A small image captioner, trained from scratch: encoder width 160.
Rows from block 5 of the image encoder of a small image captioner, named by matrix and row number. Rows with one number belong to one neuron. Each number is 200 + 40 x the weight over its row's rms, rounded and kept within 0 to 999. All counts start at 0. After the name is the row's rms in percent of the matrix's.
After each neuron's rows are labels from the 100 images, of 14976, where the neuron reaches its largest size: "top examples" is what is common among them. Only what is clearly more common there than usual is listed. The data: photos with spoken descriptions (Open Images, Localized Narratives).
# gate: MLP gate (encoder.blocks.5.mlp.gate.weight, 416x160), inputs 0-79
# fc1: MLP up (encoder.blocks.5.mlp.fc1.weight, 416x160), inputs 0-79
# fc2: MLP down (encoder.blocks.5.mlp.fc2.weight, 160x416, transposed), outputs 0-79

gate.186,083,217,203,236,190,286,244,173,212,142,94,172,169,242,271,232,217,248,188,223,166,200,193,161,243,218,235,176,277,204,237,183,209,174,211,243,152,196,167,215,239,219,139,260,163,240,248,162,211,162,155,188,229,111,216,145,188,242,251,212,287,212,251,237,197,194,216,179,250,208,191,199,172,173,174,164,263,205,218,167,204
fc1.186,096,215,245,173,135,196,110,300,208,170,217,222,125,113,213,201,200,202,218,289,196,229,182,200,256,216,198,195,255,240,209,186,195,197,165,190,138,190,229,181,187,172,218,219,171,141,164,176,118,143,196,158,221,216,213,218,217,151,261,143,223,243,169,189,184,241,203,199,169,229,153,191,279,250,262,282,231,180,233,153,240
fc2.186,080,163,232,216,189,222,166,285,198,174,218,172,147,229,192,196,210,164,194,138,213,258,189,221,187,196,207,131,173,155,189,267,247,222,198,133,251,180,209,211,192,113,177,214,172,188,226,243,156,218,181,192,242,216,245,97,203,189,242,258,211,229,192,159,217,189,89,189,141,161,216,186,251,269,210,224,216,174,178,170,164
top examples: text has "water"

gate.30,134,176,304,177,177,187,216,174,151,233,207,203,158,181,227,217,114,184,169,186,161,204,253,220,284,133,213,172,261,248,200,207,196,232,170,229,133,213,244,168,105,170,200,152,195,293,225,195,190,169,235,168,211,199,248,164,181,238,246,174,190,112,280,221,220,167,248,197,290,178,169,150,199,206,209,157,170,146,224,245,193
fc1.30,130,183,136,202,147,143,191,227,226,175,165,119,107,171,232,240,115,218,189,242,218,224,184,240,158,139,210,148,233,274,177,246,129,288,249,176,232,216,180,216,222,215,231,166,213,268,219,203,105,206,204,191,110,189,223,230,172,227,215,208,197,159,277,211,210,237,189,229,191,240,179,237,192,180,244,170,221,283,211,186,202
fc2.30,132,273,227,200,161,191,189,174,227,218,210,195,220,219,215,148,251,89,163,141,191,158,163,197,249,270,155,239,185,224,214,216,212,171,227,261,201,243,228,136,255,237,234,154,123,207,211,147,160,229,151,222,178,180,245,157,140,162,238,237,200,260,180,172,219,253,157,215,232,182,223,241,160,231,228,193,142,168,130,245,194
top examples: text has "table"

gate.11,109,235,238,236,164,176,161,216,203,239,239,176,146,240,127,258,159,179,263,203,242,135,174,181,191,151,320,220,189,194,122,196,171,173,201,267,240,235,225,202,194,271,201,148,236,192,146,230,225,159,178,176,230,251,270,183,191,203,221,144,215,239,204,251,152,186,280,185,252,171,216,128,154,158,190,295,198,220,229,200,191
fc1.11,105,198,231,204,164,133,247,178,173,158,194,197,190,169,254,173,224,245,138,264,156,167,253,256,241,191,222,185,140,183,241,185,243,177,229,188,205,241,190,191,123,164,104,218,110,244,141,143,194,187,246,183,146,121,108,231,109,178,151,259,211,148,192,137,201,192,114,230,201,229,286,269,206,168,228,213,226,210,139,223,214
fc2.11,108,192,147,234,181,322,164,142,215,201,183,223,196,229,185,250,189,142,224,144,231,282,185,276,258,234,252,251,177,137,190,179,253,153,201,221,177,153,156,138,167,182,211,106,222,194,136,221,203,263,193,230,236,219,146,185,163,187,193,216,146,236,268,163,216,190,165,207,282,150,167,187,229,226,143,205,154,249,148,173,214
top examples: text has "sky"

gate.392,114,208,212,226,210,152,242,160,215,260,173,173,240,203,194,225,168,150,233,178,179,155,175,247,103,214,213,148,261,212,254,143,265,214,197,242,144,225,273,200,182,162,182,207,216,248,158,173,248,179,211,201,170,184,289,263,210,194,115,221,196,240,190,160,188,203,150,249,180,222,272,238,166,192,198,170,243,169,231,184,180
fc1.392,112,231,108,208,238,212,229,217,187,220,197,194,225,189,285,219,188,116,229,184,195,197,187,229,252,187,256,185,156,245,207,326,212,171,276,191,101,177,172,188,181,270,197,172,213,199,162,199,177,200,242,87,98,217,243,214,206,195,168,205,192,209,213,217,254,178,208,188,251,160,234,217,237,159,176,154,243,181,113,220,254
fc2.392,114,149,219,201,206,146,209,219,177,235,216,148,157,216,170,158,167,294,209,255,213,140,249,189,213,253,214,277,182,176,224,220,248,222,180,165,219,190,224,150,144,186,185,144,191,183,179,204,184,225,279,175,289,210,167,160,226,122,231,234,147,88,171,224,186,170,244,181,223,211,214,173,263,189,187,180,171,176,233,208,134
top examples: text has "sitting"

gate.299,113,202,173,231,275,185,236,188,187,189,233,228,193,173,197,221,174,167,226,115,217,154,152,168,167,195,268,166,262,199,248,167,261,187,179,193,184,180,153,154,198,270,236,123,180,229,235,278,173,189,163,285,123,269,137,185,226,123,210,224,245,210,199,241,189,196,245,239,177,226,147,279,184,157,155,156,192,223,180,188,200
fc1.299,120,249,213,173,152,170,175,258,230,180,137,198,219,260,270,198,162,210,210,189,143,240,225,243,273,199,192,252,194,211,203,205,185,152,184,146,262,220,264,203,184,147,258,180,221,226,170,164,191,188,213,140,212,221,151,194,194,197,219,217,256,218,258,144,181,217,184,126,237,138,307,137,193,214,208,216,235,172,199,138,223
fc2.299,118,268,202,219,132,217,175,239,102,244,161,218,225,194,218,206,274,193,176,206,223,219,138,193,220,187,218,131,202,218,248,172,176,179,153,206,263,199,233,263,200,219,185,245,219,182,139,197,151,176,212,192,166,176,291,218,138,218,177,202,279,186,165,207,195,221,156,193,198,193,169,120,223,175,213,194,222,179,203,168,143
top examples: text has "wearing"

gate.170,118,212,183,204,180,165,126,251,177,227,198,173,156,183,212,179,183,265,139,195,207,183,193,254,146,177,196,223,174,193,197,195,192,251,168,254,198,105,160,152,250,183,251,148,230,273,194,227,174,221,127,185,201,220,160,190,156,225,182,203,239,186,240,171,142,247,196,210,172,192,122,207,208,246,129,254,200,145,287,205,257
fc1.170,133,153,289,258,196,95,195,153,173,213,234,130,213,206,175,166,216,229,217,217,175,205,206,199,214,176,234,237,225,138,265,220,216,213,207,221,158,129,198,187,224,253,196,249,244,256,147,181,171,206,177,228,182,237,172,214,224,212,251,212,239,168,209,112,152,189,216,220,176,145,187,262,192,227,173,230,200,155,285,180,271
fc2.170,132,235,285,164,140,204,182,171,220,129,214,287,230,218,197,133,117,213,235,181,142,181,232,259,123,155,220,150,226,277,203,208,224,218,214,303,145,167,223,190,203,184,165,290,192,205,222,158,245,151,256,148,236,183,216,279,221,208,180,245,125,170,179,162,177,180,195,196,141,99,208,288,159,251,232,163,209,210,170,173,177
top examples: text has "wearing"

gate.23,066,190,254,150,215,208,237,271,195,204,199,164,258,178,214,238,253,251,147,237,140,268,287,86,125,273,193,209,209,221,206,203,208,261,208,215,233,256,231,244,197,151,165,192,244,228,141,212,203,122,212,190,233,195,208,192,208,184,232,178,211,196,246,134,177,227,172,172,173,156,158,185,199,163,224,213,161,225,182,190,220
fc1.23,069,198,191,200,151,220,175,236,201,142,158,212,128,185,203,257,210,172,221,235,231,157,211,294,209,254,220,196,201,247,127,175,198,187,168,174,92,217,158,215,199,271,267,165,156,187,218,225,181,222,223,170,204,171,205,154,249,197,168,203,220,258,310,221,283,237,131,179,215,146,109,187,196,285,201,235,167,235,201,287,197
fc2.23,064,148,226,183,116,213,242,187,195,277,199,191,217,220,232,182,139,172,177,199,168,178,225,212,211,177,189,184,208,274,208,158,168,193,216,207,226,242,213,113,256,104,190,232,244,213,216,217,226,170,209,223,182,132,211,155,165,172,247,161,226,172,225,168,215,211,138,161,242,159,215,228,199,212,228,156,113,222,204,202,222
top examples: text has "grass"

gate.25,090,298,237,210,179,244,170,201,116,218,184,214,281,225,175,292,150,220,204,193,232,205,184,227,213,163,139,214,117,276,191,163,122,258,216,213,134,249,187,224,215,186,146,212,187,155,157,149,170,206,198,183,216,119,193,273,169,196,184,188,186,192,230,300,185,139,177,168,174,227,190,212,138,176,293,200,147,106,237,250,247
fc1.25,085,163,237,188,223,208,244,258,198,215,156,149,144,183,180,223,196,248,153,221,176,168,258,189,205,249,189,132,218,192,220,255,195,282,212,167,175,175,196,213,187,147,233,141,192,203,166,232,166,224,141,190,207,269,233,236,129,183,237,242,197,180,194,101,149,228,195,255,195,197,223,240,288,209,187,191,262,184,145,252,214
fc2.25,093,182,230,193,198,202,170,234,173,204,146,158,278,203,266,94,236,183,240,242,224,188,204,159,200,258,229,230,167,182,188,148,216,247,237,188,169,172,172,178,232,185,183,174,100,201,179,195,174,207,163,228,231,271,159,220,262,175,155,241,172,248,237,156,240,191,216,249,229,193,185,148,176,201,249,171,230,152,249,213,179
top examples: text has "people"; text has "sitting"; text has "persons"

gate.131,074,161,319,210,191,212,146,231,214,184,130,217,209,155,265,223,216,218,166,189,149,213,188,172,110,151,230,191,234,200,268,218,179,216,153,170,146,167,168,192,198,208,329,199,133,206,197,243,72,232,211,186,230,236,175,240,204,198,267,198,208,243,259,214,122,162,149,179,168,156,240,241,226,238,219,171,212,189,127,221,210
fc1.131,068,190,220,298,241,190,194,224,183,199,180,178,278,222,174,303,241,147,234,226,209,224,222,159,158,191,251,182,229,267,234,208,217,220,147,229,153,249,196,157,108,189,201,165,217,165,194,297,162,153,166,214,170,138,229,254,173,166,203,152,162,166,243,170,122,239,177,155,199,168,107,172,246,194,215,201,194,250,225,183,259
fc2.131,071,208,213,162,214,235,196,260,146,201,173,199,157,224,204,166,239,201,201,202,240,238,174,172,209,196,245,234,216,181,249,221,89,220,208,243,262,203,184,159,257,162,231,179,254,221,209,171,251,221,201,194,177,96,214,159,181,211,192,201,191,123,166,170,207,208,198,231,309,196,187,205,189,255,309,245,259,115,174,196,236
top examples: text has "wearing"

gate.297,114,211,200,207,128,139,204,158,155,185,201,203,178,186,272,200,195,136,186,246,304,148,140,156,213,176,243,166,204,245,178,251,127,211,159,178,103,204,224,175,198,211,264,242,138,230,265,236,186,168,145,218,181,177,219,202,230,188,230,157,150,163,253,175,222,213,244,239,169,156,214,178,190,200,202,235,208,304,224,142,203
fc1.297,123,173,179,149,167,255,215,169,155,216,196,214,161,208,190,210,194,190,258,177,235,191,240,173,211,101,269,234,274,168,256,239,141,239,192,264,121,170,182,187,160,120,231,168,198,158,234,193,161,246,183,184,202,177,252,158,121,172,195,140,223,126,187,152,179,147,183,175,187,246,232,230,202,211,171,205,188,185,153,196,224
fc2.297,126,147,258,212,203,210,215,212,201,229,183,169,171,210,244,136,160,198,217,187,205,193,189,162,219,185,258,214,246,161,115,183,198,214,208,212,222,259,278,226,232,242,191,269,174,225,131,133,129,224,131,251,196,104,221,234,277,172,233,190,215,165,208,192,218,177,221,182,261,257,184,142,203,229,128,209,180,168,155,288,237
top examples: text has "sky"

gate.33,119,197,249,197,181,191,161,217,194,234,274,289,200,315,174,177,211,191,254,255,258,187,141,153,217,233,139,226,230,217,194,185,251,257,118,164,199,165,201,216,240,199,194,292,217,197,211,204,275,313,184,160,206,181,243,158,226,178,216,164,200,195,189,244,244,217,185,201,231,177,180,256,151,172,114,238,239,193,270,203,172
fc1.33,106,144,178,188,231,200,260,107,232,264,253,285,199,259,160,158,209,181,249,187,229,217,98,211,239,248,139,203,227,223,202,196,262,242,200,170,220,166,222,180,152,133,214,230,171,240,210,188,238,195,233,233,173,159,206,209,145,196,217,201,156,198,153,221,191,185,233,183,215,111,227,227,185,141,221,223,249,194,147,267,196
fc2.33,110,170,200,230,202,124,206,237,201,126,260,220,117,224,215,225,215,132,168,119,229,197,195,230,200,222,176,195,196,278,240,285,169,223,212,196,181,211,184,227,198,177,214,227,115,171,182,146,254,159,249,246,126,175,256,216,123,142,179,173,260,201,131,137,227,195,204,210,233,100,169,201,173,179,215,214,143,170,266,202,172
top examples: text has "plants"

gate.227,152,171,187,218,197,128,211,218,242,161,259,177,255,153,232,178,206,143,219,290,175,195,205,202,131,220,181,190,163,204,88,149,226,201,153,115,227,206,156,185,199,162,206,286,182,215,228,181,242,239,213,209,238,175,152,189,278,202,177,186,230,147,249,232,270,179,120,141,209,287,225,186,109,132,220,213,265,194,195,202,194
fc1.227,138,185,270,143,240,189,172,237,192,194,158,221,137,274,164,227,184,238,190,230,201,226,185,255,253,251,210,189,227,223,118,230,119,210,224,239,221,256,276,159,210,203,154,260,230,212,172,130,154,161,220,207,154,174,217,189,89,221,208,219,202,160,219,243,190,166,150,150,196,127,194,242,125,179,212,157,141,270,110,236,165
fc2.227,141,199,254,168,184,184,186,88,254,240,144,183,242,156,261,219,161,268,253,199,222,231,130,240,225,142,175,209,193,215,234,163,152,192,169,219,168,215,253,153,169,219,171,147,192,173,184,241,239,251,227,208,195,229,188,207,267,280,190,219,281,207,145,297,175,213,220,219,135,305,162,212,220,223,213,174,174,250,201,280,199
top examples: text has "plants"

gate.100,082,149,227,272,132,75,205,191,236,110,140,224,243,174,218,237,152,261,227,237,208,170,213,245,230,151,211,138,171,198,165,229,204,189,198,211,259,128,186,244,167,172,235,218,168,139,174,175,280,204,101,161,213,143,253,198,231,175,225,145,164,265,224,202,254,164,151,153,207,215,213,169,205,297,148,198,190,194,170,163,185
fc1.100,081,199,147,141,196,159,238,220,219,154,174,204,115,152,192,209,207,156,262,193,267,237,207,209,264,166,173,197,274,156,228,195,266,228,230,180,168,145,187,258,211,165,168,155,271,187,144,209,221,238,111,197,177,199,208,225,179,167,213,178,150,198,172,238,233,165,159,146,224,135,181,224,181,268,158,273,166,158,195,214,181
fc2.100,078,123,219,174,182,261,232,182,166,153,148,190,263,251,168,222,174,196,245,183,106,236,156,217,212,169,292,199,157,203,175,193,202,249,140,263,217,168,197,188,184,184,237,104,142,226,234,225,169,228,259,154,208,286,160,158,141,211,226,187,295,233,215,200,217,227,167,158,179,144,189,80,242,165,211,122,160,191,192,229,143
top examples: text has "road"; text has "buildings"

gate.119,120,226,147,149,132,219,144,134,176,205,293,266,215,211,170,189,172,235,186,171,199,231,181,147,250,163,194,178,256,269,159,173,156,185,162,190,169,203,120,213,175,144,120,174,255,231,121,217,280,211,203,152,207,158,242,195,144,232,260,166,227,142,223,170,171,238,150,189,223,152,163,211,262,241,231,232,214,149,139,238,298
fc1.119,113,208,183,164,202,126,163,184,224,204,213,306,251,226,240,118,182,182,152,176,175,188,242,192,176,205,170,229,217,246,166,211,221,128,231,234,253,170,145,163,222,183,157,206,251,178,167,200,281,211,199,183,235,192,219,226,195,241,192,166,300,178,203,114,191,233,200,241,179,132,173,118,182,158,159,169,192,228,135,182,229
fc2.119,122,178,176,143,225,272,163,202,268,211,175,163,280,207,182,231,220,130,228,187,184,218,163,183,245,229,259,225,234,193,215,213,250,215,147,135,123,137,171,211,228,156,259,322,194,202,213,194,232,183,196,253,207,263,133,193,237,183,169,173,237,174,123,138,223,247,316,219,237,246,162,188,178,157,205,149,187,125,229,202,167
top examples: text has "table"

gate.339,111,203,228,103,217,223,179,137,198,174,210,148,234,140,212,183,223,174,281,209,184,198,214,126,259,193,239,225,167,168,189,138,278,145,181,142,246,211,268,229,245,226,219,181,238,109,241,225,201,275,181,211,132,151,155,209,140,232,187,206,232,194,189,163,187,143,178,209,224,178,260,253,138,203,196,182,131,150,159,209,212
fc1.339,122,272,140,190,180,215,212,185,172,221,234,181,240,224,239,241,203,227,251,145,172,196,294,188,206,180,242,266,137,207,249,181,239,259,156,216,145,247,211,168,210,254,179,194,179,170,250,220,190,222,232,197,200,171,98,258,179,264,262,253,242,277,211,194,191,114,249,161,206,163,80,175,198,223,121,211,158,220,191,181,161
fc2.339,121,160,278,174,212,220,173,162,193,200,270,219,235,282,190,269,225,210,236,213,159,204,219,247,178,235,223,177,184,157,181,201,248,268,173,155,277,172,170,156,202,150,188,159,110,154,242,224,180,218,219,279,229,199,283,207,168,252,214,241,206,239,184,190,199,187,177,190,256,256,106,234,201,225,121,235,168,201,189,218,126
top examples: text has "person"

gate.356,051,174,181,224,148,258,162,235,223,277,167,220,201,180,188,213,277,211,215,304,226,215,221,194,235,174,175,229,119,240,246,192,212,263,208,187,199,144,199,215,278,141,178,149,191,186,133,200,219,133,175,153,260,284,188,182,205,179,183,246,236,228,167,185,210,201,253,239,221,245,216,336,208,253,256,112,191,210,200,149,176
fc1.356,053,181,232,150,228,220,199,205,214,267,214,180,185,242,145,149,191,149,186,204,191,226,252,190,199,286,151,240,173,152,199,287,211,221,181,161,166,187,206,214,159,131,214,180,278,157,220,257,187,220,183,175,207,180,196,163,235,256,232,229,169,195,181,262,201,227,154,212,242,230,208,150,156,170,235,175,197,269,187,197,189
fc2.356,056,209,253,289,204,131,212,209,179,217,204,196,177,272,182,219,229,215,184,229,271,113,214,225,160,240,181,194,210,232,270,189,209,239,195,209,202,148,223,225,187,211,135,233,180,174,186,231,203,256,196,157,262,192,197,235,209,281,240,161,175,182,143,238,269,134,261,270,219,176,193,223,200,227,256,208,151,206,150,159,170
top examples: text has "table"

gate.257,110,175,190,226,209,239,190,149,277,199,280,119,153,163,169,112,187,193,222,238,204,198,210,205,168,155,192,193,223,220,158,232,197,239,214,200,242,214,249,109,266,194,168,238,187,186,208,149,232,228,175,236,144,192,218,192,225,187,140,226,220,180,224,273,147,209,168,247,238,205,269,194,275,243,221,207,185,163,207,225,249
fc1.257,121,166,183,213,196,148,148,131,258,118,237,221,212,216,164,168,217,246,276,275,213,172,147,212,236,276,212,126,191,162,200,131,205,158,270,168,267,240,212,188,216,212,142,190,139,236,158,190,161,224,195,307,210,208,234,205,194,243,201,170,236,297,77,211,191,146,230,229,222,205,215,283,211,212,183,227,216,209,173,228,198
fc2.257,115,194,109,184,241,172,166,206,233,165,202,157,244,234,212,190,186,183,256,162,160,217,180,185,245,196,212,201,177,207,207,164,241,186,174,200,133,239,246,224,203,122,192,262,164,203,139,276,166,288,273,264,228,211,113,165,199,173,190,237,185,174,205,224,227,239,209,158,258,183,217,221,266,162,212,161,210,228,221,195,148
top examples: text has "trees"

gate.13,099,148,151,247,213,195,242,145,224,203,234,187,273,174,272,186,129,193,133,171,170,235,262,118,187,180,155,244,167,227,190,256,217,222,139,239,241,217,182,159,230,151,163,210,192,174,144,257,117,293,174,169,157,171,192,199,284,179,200,219,181,188,173,306,199,192,248,196,212,238,97,249,208,191,169,232,186,183,266,282,137
fc1.13,099,183,224,206,120,156,163,196,156,136,178,251,195,291,220,232,232,184,252,196,240,148,164,207,185,222,243,157,231,159,139,209,174,200,248,198,132,262,178,298,150,198,159,223,236,177,218,198,271,212,212,198,159,149,124,202,151,248,216,199,260,251,149,161,168,222,210,211,189,123,203,248,203,139,225,167,184,231,228,176,195
fc2.13,102,189,265,185,138,198,148,194,235,196,159,147,224,192,134,196,198,199,227,227,110,330,219,181,228,163,114,217,188,102,220,199,281,235,223,213,162,246,171,214,214,145,173,203,165,242,209,140,160,152,157,208,170,222,130,155,284,171,248,136,200,99,279,196,252,256,215,142,240,202,184,224,173,181,249,220,186,254,171,193,133
top examples: text has "trees"

gate.216,133,216,220,226,84,189,167,175,190,185,212,223,186,207,185,180,199,225,189,163,240,112,202,122,173,157,249,170,238,174,225,224,188,154,230,118,190,207,233,191,185,110,219,208,273,279,240,217,171,202,208,222,184,200,165,211,231,253,254,198,288,179,182,140,191,218,218,170,195,227,235,272,216,203,264,248,170,216,183,206,180
fc1.216,144,234,269,181,252,195,160,209,277,239,206,199,226,163,254,223,218,137,202,175,118,158,250,162,209,255,188,234,245,151,228,177,173,287,277,123,251,233,242,184,197,231,157,211,187,165,212,137,98,205,190,221,175,178,197,174,198,161,181,134,201,177,211,182,235,215,180,188,244,240,193,171,194,231,218,125,153,233,156,245,245
fc2.216,138,174,172,181,173,250,191,171,133,283,233,203,238,185,220,173,259,237,251,239,198,223,217,167,288,117,199,195,191,172,188,179,226,142,232,170,210,210,188,210,204,237,190,232,217,239,172,209,175,252,220,224,334,209,294,198,117,156,218,166,246,140,195,161,141,145,223,222,207,129,226,207,200,236,166,196,317,236,209,220,189
top examples: text has "holding"; text has "woman"

gate.133,053,207,202,274,241,213,155,231,127,193,196,182,251,187,211,167,171,271,198,208,193,153,229,214,210,171,195,190,193,245,232,187,198,165,144,186,228,177,168,164,180,205,183,207,178,140,251,246,163,158,133,155,185,155,201,176,222,75,214,180,240,158,256,137,263,224,226,187,184,200,263,224,224,219,262,108,173,165,194,174,187
fc1.133,057,240,264,220,169,177,216,232,146,242,203,184,166,216,254,246,226,253,192,210,204,294,171,158,184,179,176,268,200,229,215,225,207,207,150,151,171,187,176,206,145,233,181,178,155,117,252,262,217,175,190,195,154,215,257,202,262,184,280,177,215,119,142,111,162,211,195,235,184,236,261,225,225,141,284,197,222,204,159,207,180
fc2.133,058,229,261,262,216,237,200,201,212,236,134,169,258,142,161,201,197,218,179,160,205,151,279,249,157,252,139,166,207,181,149,229,243,283,197,200,198,149,177,166,235,152,218,197,185,188,208,198,218,213,234,180,217,145,230,214,240,182,132,140,165,212,264,162,147,172,218,241,198,196,170,242,191,197,170,108,271,137,199,155,192
top examples: text has "table"

gate.286,033,113,212,227,191,197,289,234,172,184,215,229,192,203,242,202,193,138,196,191,198,233,213,142,228,228,253,214,205,250,177,188,215,125,248,246,187,191,201,177,156,211,195,199,241,274,204,228,321,214,242,244,189,153,196,261,257,254,259,269,195,92,227,228,210,130,137,228,177,251,225,172,145,189,263,151,191,218,270,192,208
fc1.286,032,256,173,266,170,223,173,247,225,198,258,198,210,150,178,251,221,214,185,165,133,76,197,273,126,162,145,168,220,167,245,214,223,202,253,226,166,172,219,265,257,126,141,153,224,239,255,195,95,199,197,161,155,290,240,191,168,193,248,197,177,147,207,190,210,189,149,241,216,231,176,215,183,160,168,246,243,263,184,236,194
fc2.286,027,206,184,216,186,132,151,215,248,208,199,201,135,166,189,288,246,193,202,205,168,198,173,139,176,152,148,164,203,92,251,157,163,243,242,221,217,182,177,207,264,121,184,197,177,155,190,208,162,228,120,225,203,143,223,204,179,217,182,256,212,170,237,140,129,220,180,110,207,177,167,214,169,129,191,243,185,232,230,189,249
top examples: text has "sky"

gate.220,118,153,206,153,244,199,131,246,249,169,237,182,256,169,229,208,221,156,166,169,146,121,210,199,180,221,195,177,209,218,215,170,133,152,156,138,208,186,198,225,216,287,252,267,224,153,145,236,234,251,170,149,265,54,191,245,227,237,215,214,178,227,230,246,218,203,217,248,140,210,131,254,135,228,195,201,227,174,159,208,175
fc1.220,124,235,296,187,153,185,127,192,240,189,174,276,232,136,154,214,237,207,281,220,206,245,152,250,157,194,158,109,198,163,222,71,232,213,220,212,207,229,202,155,208,230,201,204,155,212,116,160,183,186,203,219,169,264,178,197,223,233,158,245,224,244,180,207,222,165,203,116,214,224,152,148,204,231,207,213,135,190,228,174,226
fc2.220,119,145,244,208,206,172,241,275,195,214,241,173,178,186,196,187,163,204,194,114,214,192,237,241,254,129,180,185,228,211,220,171,222,131,192,141,160,313,210,201,235,124,239,202,147,232,141,189,197,167,170,283,136,204,251,205,191,232,203,201,237,155,218,260,244,167,158,209,210,217,211,303,207,209,207,187,232,152,217,281,168
top examples: text has "trees"; text has "sky"

gate.319,064,74,195,202,149,138,242,179,196,191,179,182,106,225,281,225,246,172,151,212,234,228,156,183,159,195,222,247,179,224,184,213,170,221,260,163,195,184,245,238,283,252,196,207,189,321,191,178,201,198,207,163,186,164,171,159,170,224,179,177,218,202,180,264,154,284,225,149,121,180,234,190,207,205,195,153,168,234,199,206,224
fc1.319,064,239,201,154,236,157,183,214,239,173,197,238,234,167,145,181,185,196,221,223,136,232,199,237,181,200,192,157,266,195,171,155,186,156,180,258,248,247,148,196,206,129,230,204,272,157,278,253,206,243,176,283,185,221,198,227,201,171,129,141,216,178,217,189,207,162,193,224,249,165,216,232,163,318,246,228,125,196,215,247,224
fc2.319,068,234,215,214,202,219,205,175,184,250,164,150,170,238,234,184,203,178,251,199,220,200,184,116,181,241,201,247,208,127,214,236,181,212,160,160,226,197,120,136,212,233,173,79,208,249,311,270,118,243,193,163,235,172,177,198,190,133,219,164,232,180,255,161,183,184,180,125,180,221,240,149,208,220,156,241,218,237,198,173,176
top examples: text has "holding"; text has "man"

gate.58,108,133,143,204,171,175,280,212,197,189,165,291,239,192,226,113,280,218,226,152,229,153,258,162,230,251,180,232,144,264,141,189,48,181,139,272,231,217,255,231,213,262,272,252,195,255,222,188,200,150,220,264,135,259,127,221,244,177,184,211,215,152,216,258,156,198,262,234,252,155,224,168,182,193,209,182,182,126,188,177,165
fc1.58,114,125,179,198,202,227,177,199,199,222,211,265,250,252,264,151,160,202,180,183,210,199,246,256,196,190,205,170,170,191,172,236,29,224,197,212,209,208,158,224,247,227,225,255,179,290,258,166,208,161,197,223,198,241,130,240,237,205,164,177,225,131,186,187,198,197,223,209,229,144,225,196,206,233,242,229,187,83,232,169,204
fc2.58,126,229,293,198,155,180,199,132,160,156,242,255,170,196,248,236,204,180,154,180,240,189,188,266,153,189,268,227,241,186,232,285,249,234,189,235,188,139,225,184,184,181,190,301,216,244,188,184,120,233,141,226,244,236,233,165,215,94,179,221,140,192,228,91,197,176,218,189,238,202,231,221,230,183,178,197,215,145,204,204,196
top examples: text has "white"; text has "black"

gate.351,061,255,219,238,142,158,239,211,192,131,236,183,297,276,210,198,216,206,178,241,173,152,186,217,242,226,181,174,171,228,222,192,187,259,254,170,238,224,214,123,247,156,249,195,179,169,205,227,181,105,247,194,210,226,237,198,183,200,325,205,161,232,222,225,152,207,179,167,216,237,203,212,174,178,165,227,138,189,172,168,253
fc1.351,063,145,170,211,250,268,234,157,236,210,179,173,161,196,156,229,194,206,253,224,218,223,211,264,173,187,273,251,233,225,140,166,238,185,182,237,195,201,234,229,156,216,243,180,164,242,231,229,186,200,183,227,269,147,153,235,216,184,137,183,194,222,178,164,148,140,141,243,221,184,199,226,192,200,214,110,248,216,106,188,195
fc2.351,069,247,198,224,282,188,228,286,195,194,171,152,145,188,178,155,178,171,151,159,244,181,211,176,215,224,293,179,237,228,245,151,220,193,220,226,233,200,220,213,168,174,222,183,202,154,162,170,242,274,199,227,173,292,243,203,187,166,191,184,197,160,178,131,172,184,145,231,206,116,262,138,178,170,133,161,146,226,206,156,207
top examples: text has "wall"

gate.347,108,220,195,142,130,188,157,167,191,221,215,259,179,230,185,190,149,131,150,203,289,224,236,165,223,244,257,237,156,177,167,246,189,211,201,171,237,237,162,269,159,149,327,217,224,210,221,250,256,188,206,244,240,245,185,149,189,145,259,171,157,112,223,248,230,242,180,180,243,223,157,174,249,175,174,188,232,230,185,153,210
fc1.347,111,178,247,178,180,195,191,188,258,173,155,220,231,173,133,216,274,226,204,116,132,228,232,288,105,208,242,242,195,184,146,216,167,188,171,223,171,211,245,160,155,208,199,166,238,242,256,197,180,235,161,239,193,199,225,196,173,210,260,178,100,268,217,196,189,253,152,156,164,129,264,229,134,177,191,291,259,156,218,117,267
fc2.347,103,248,139,200,207,201,165,206,150,217,178,170,246,202,183,127,167,256,221,167,183,186,272,184,175,153,220,266,226,189,231,152,207,180,177,212,177,155,185,184,221,165,182,187,96,146,226,229,208,212,202,198,140,215,216,238,219,104,164,202,269,209,220,118,227,220,137,201,302,251,162,250,209,233,242,235,205,204,185,214,88
top examples: text has "grass"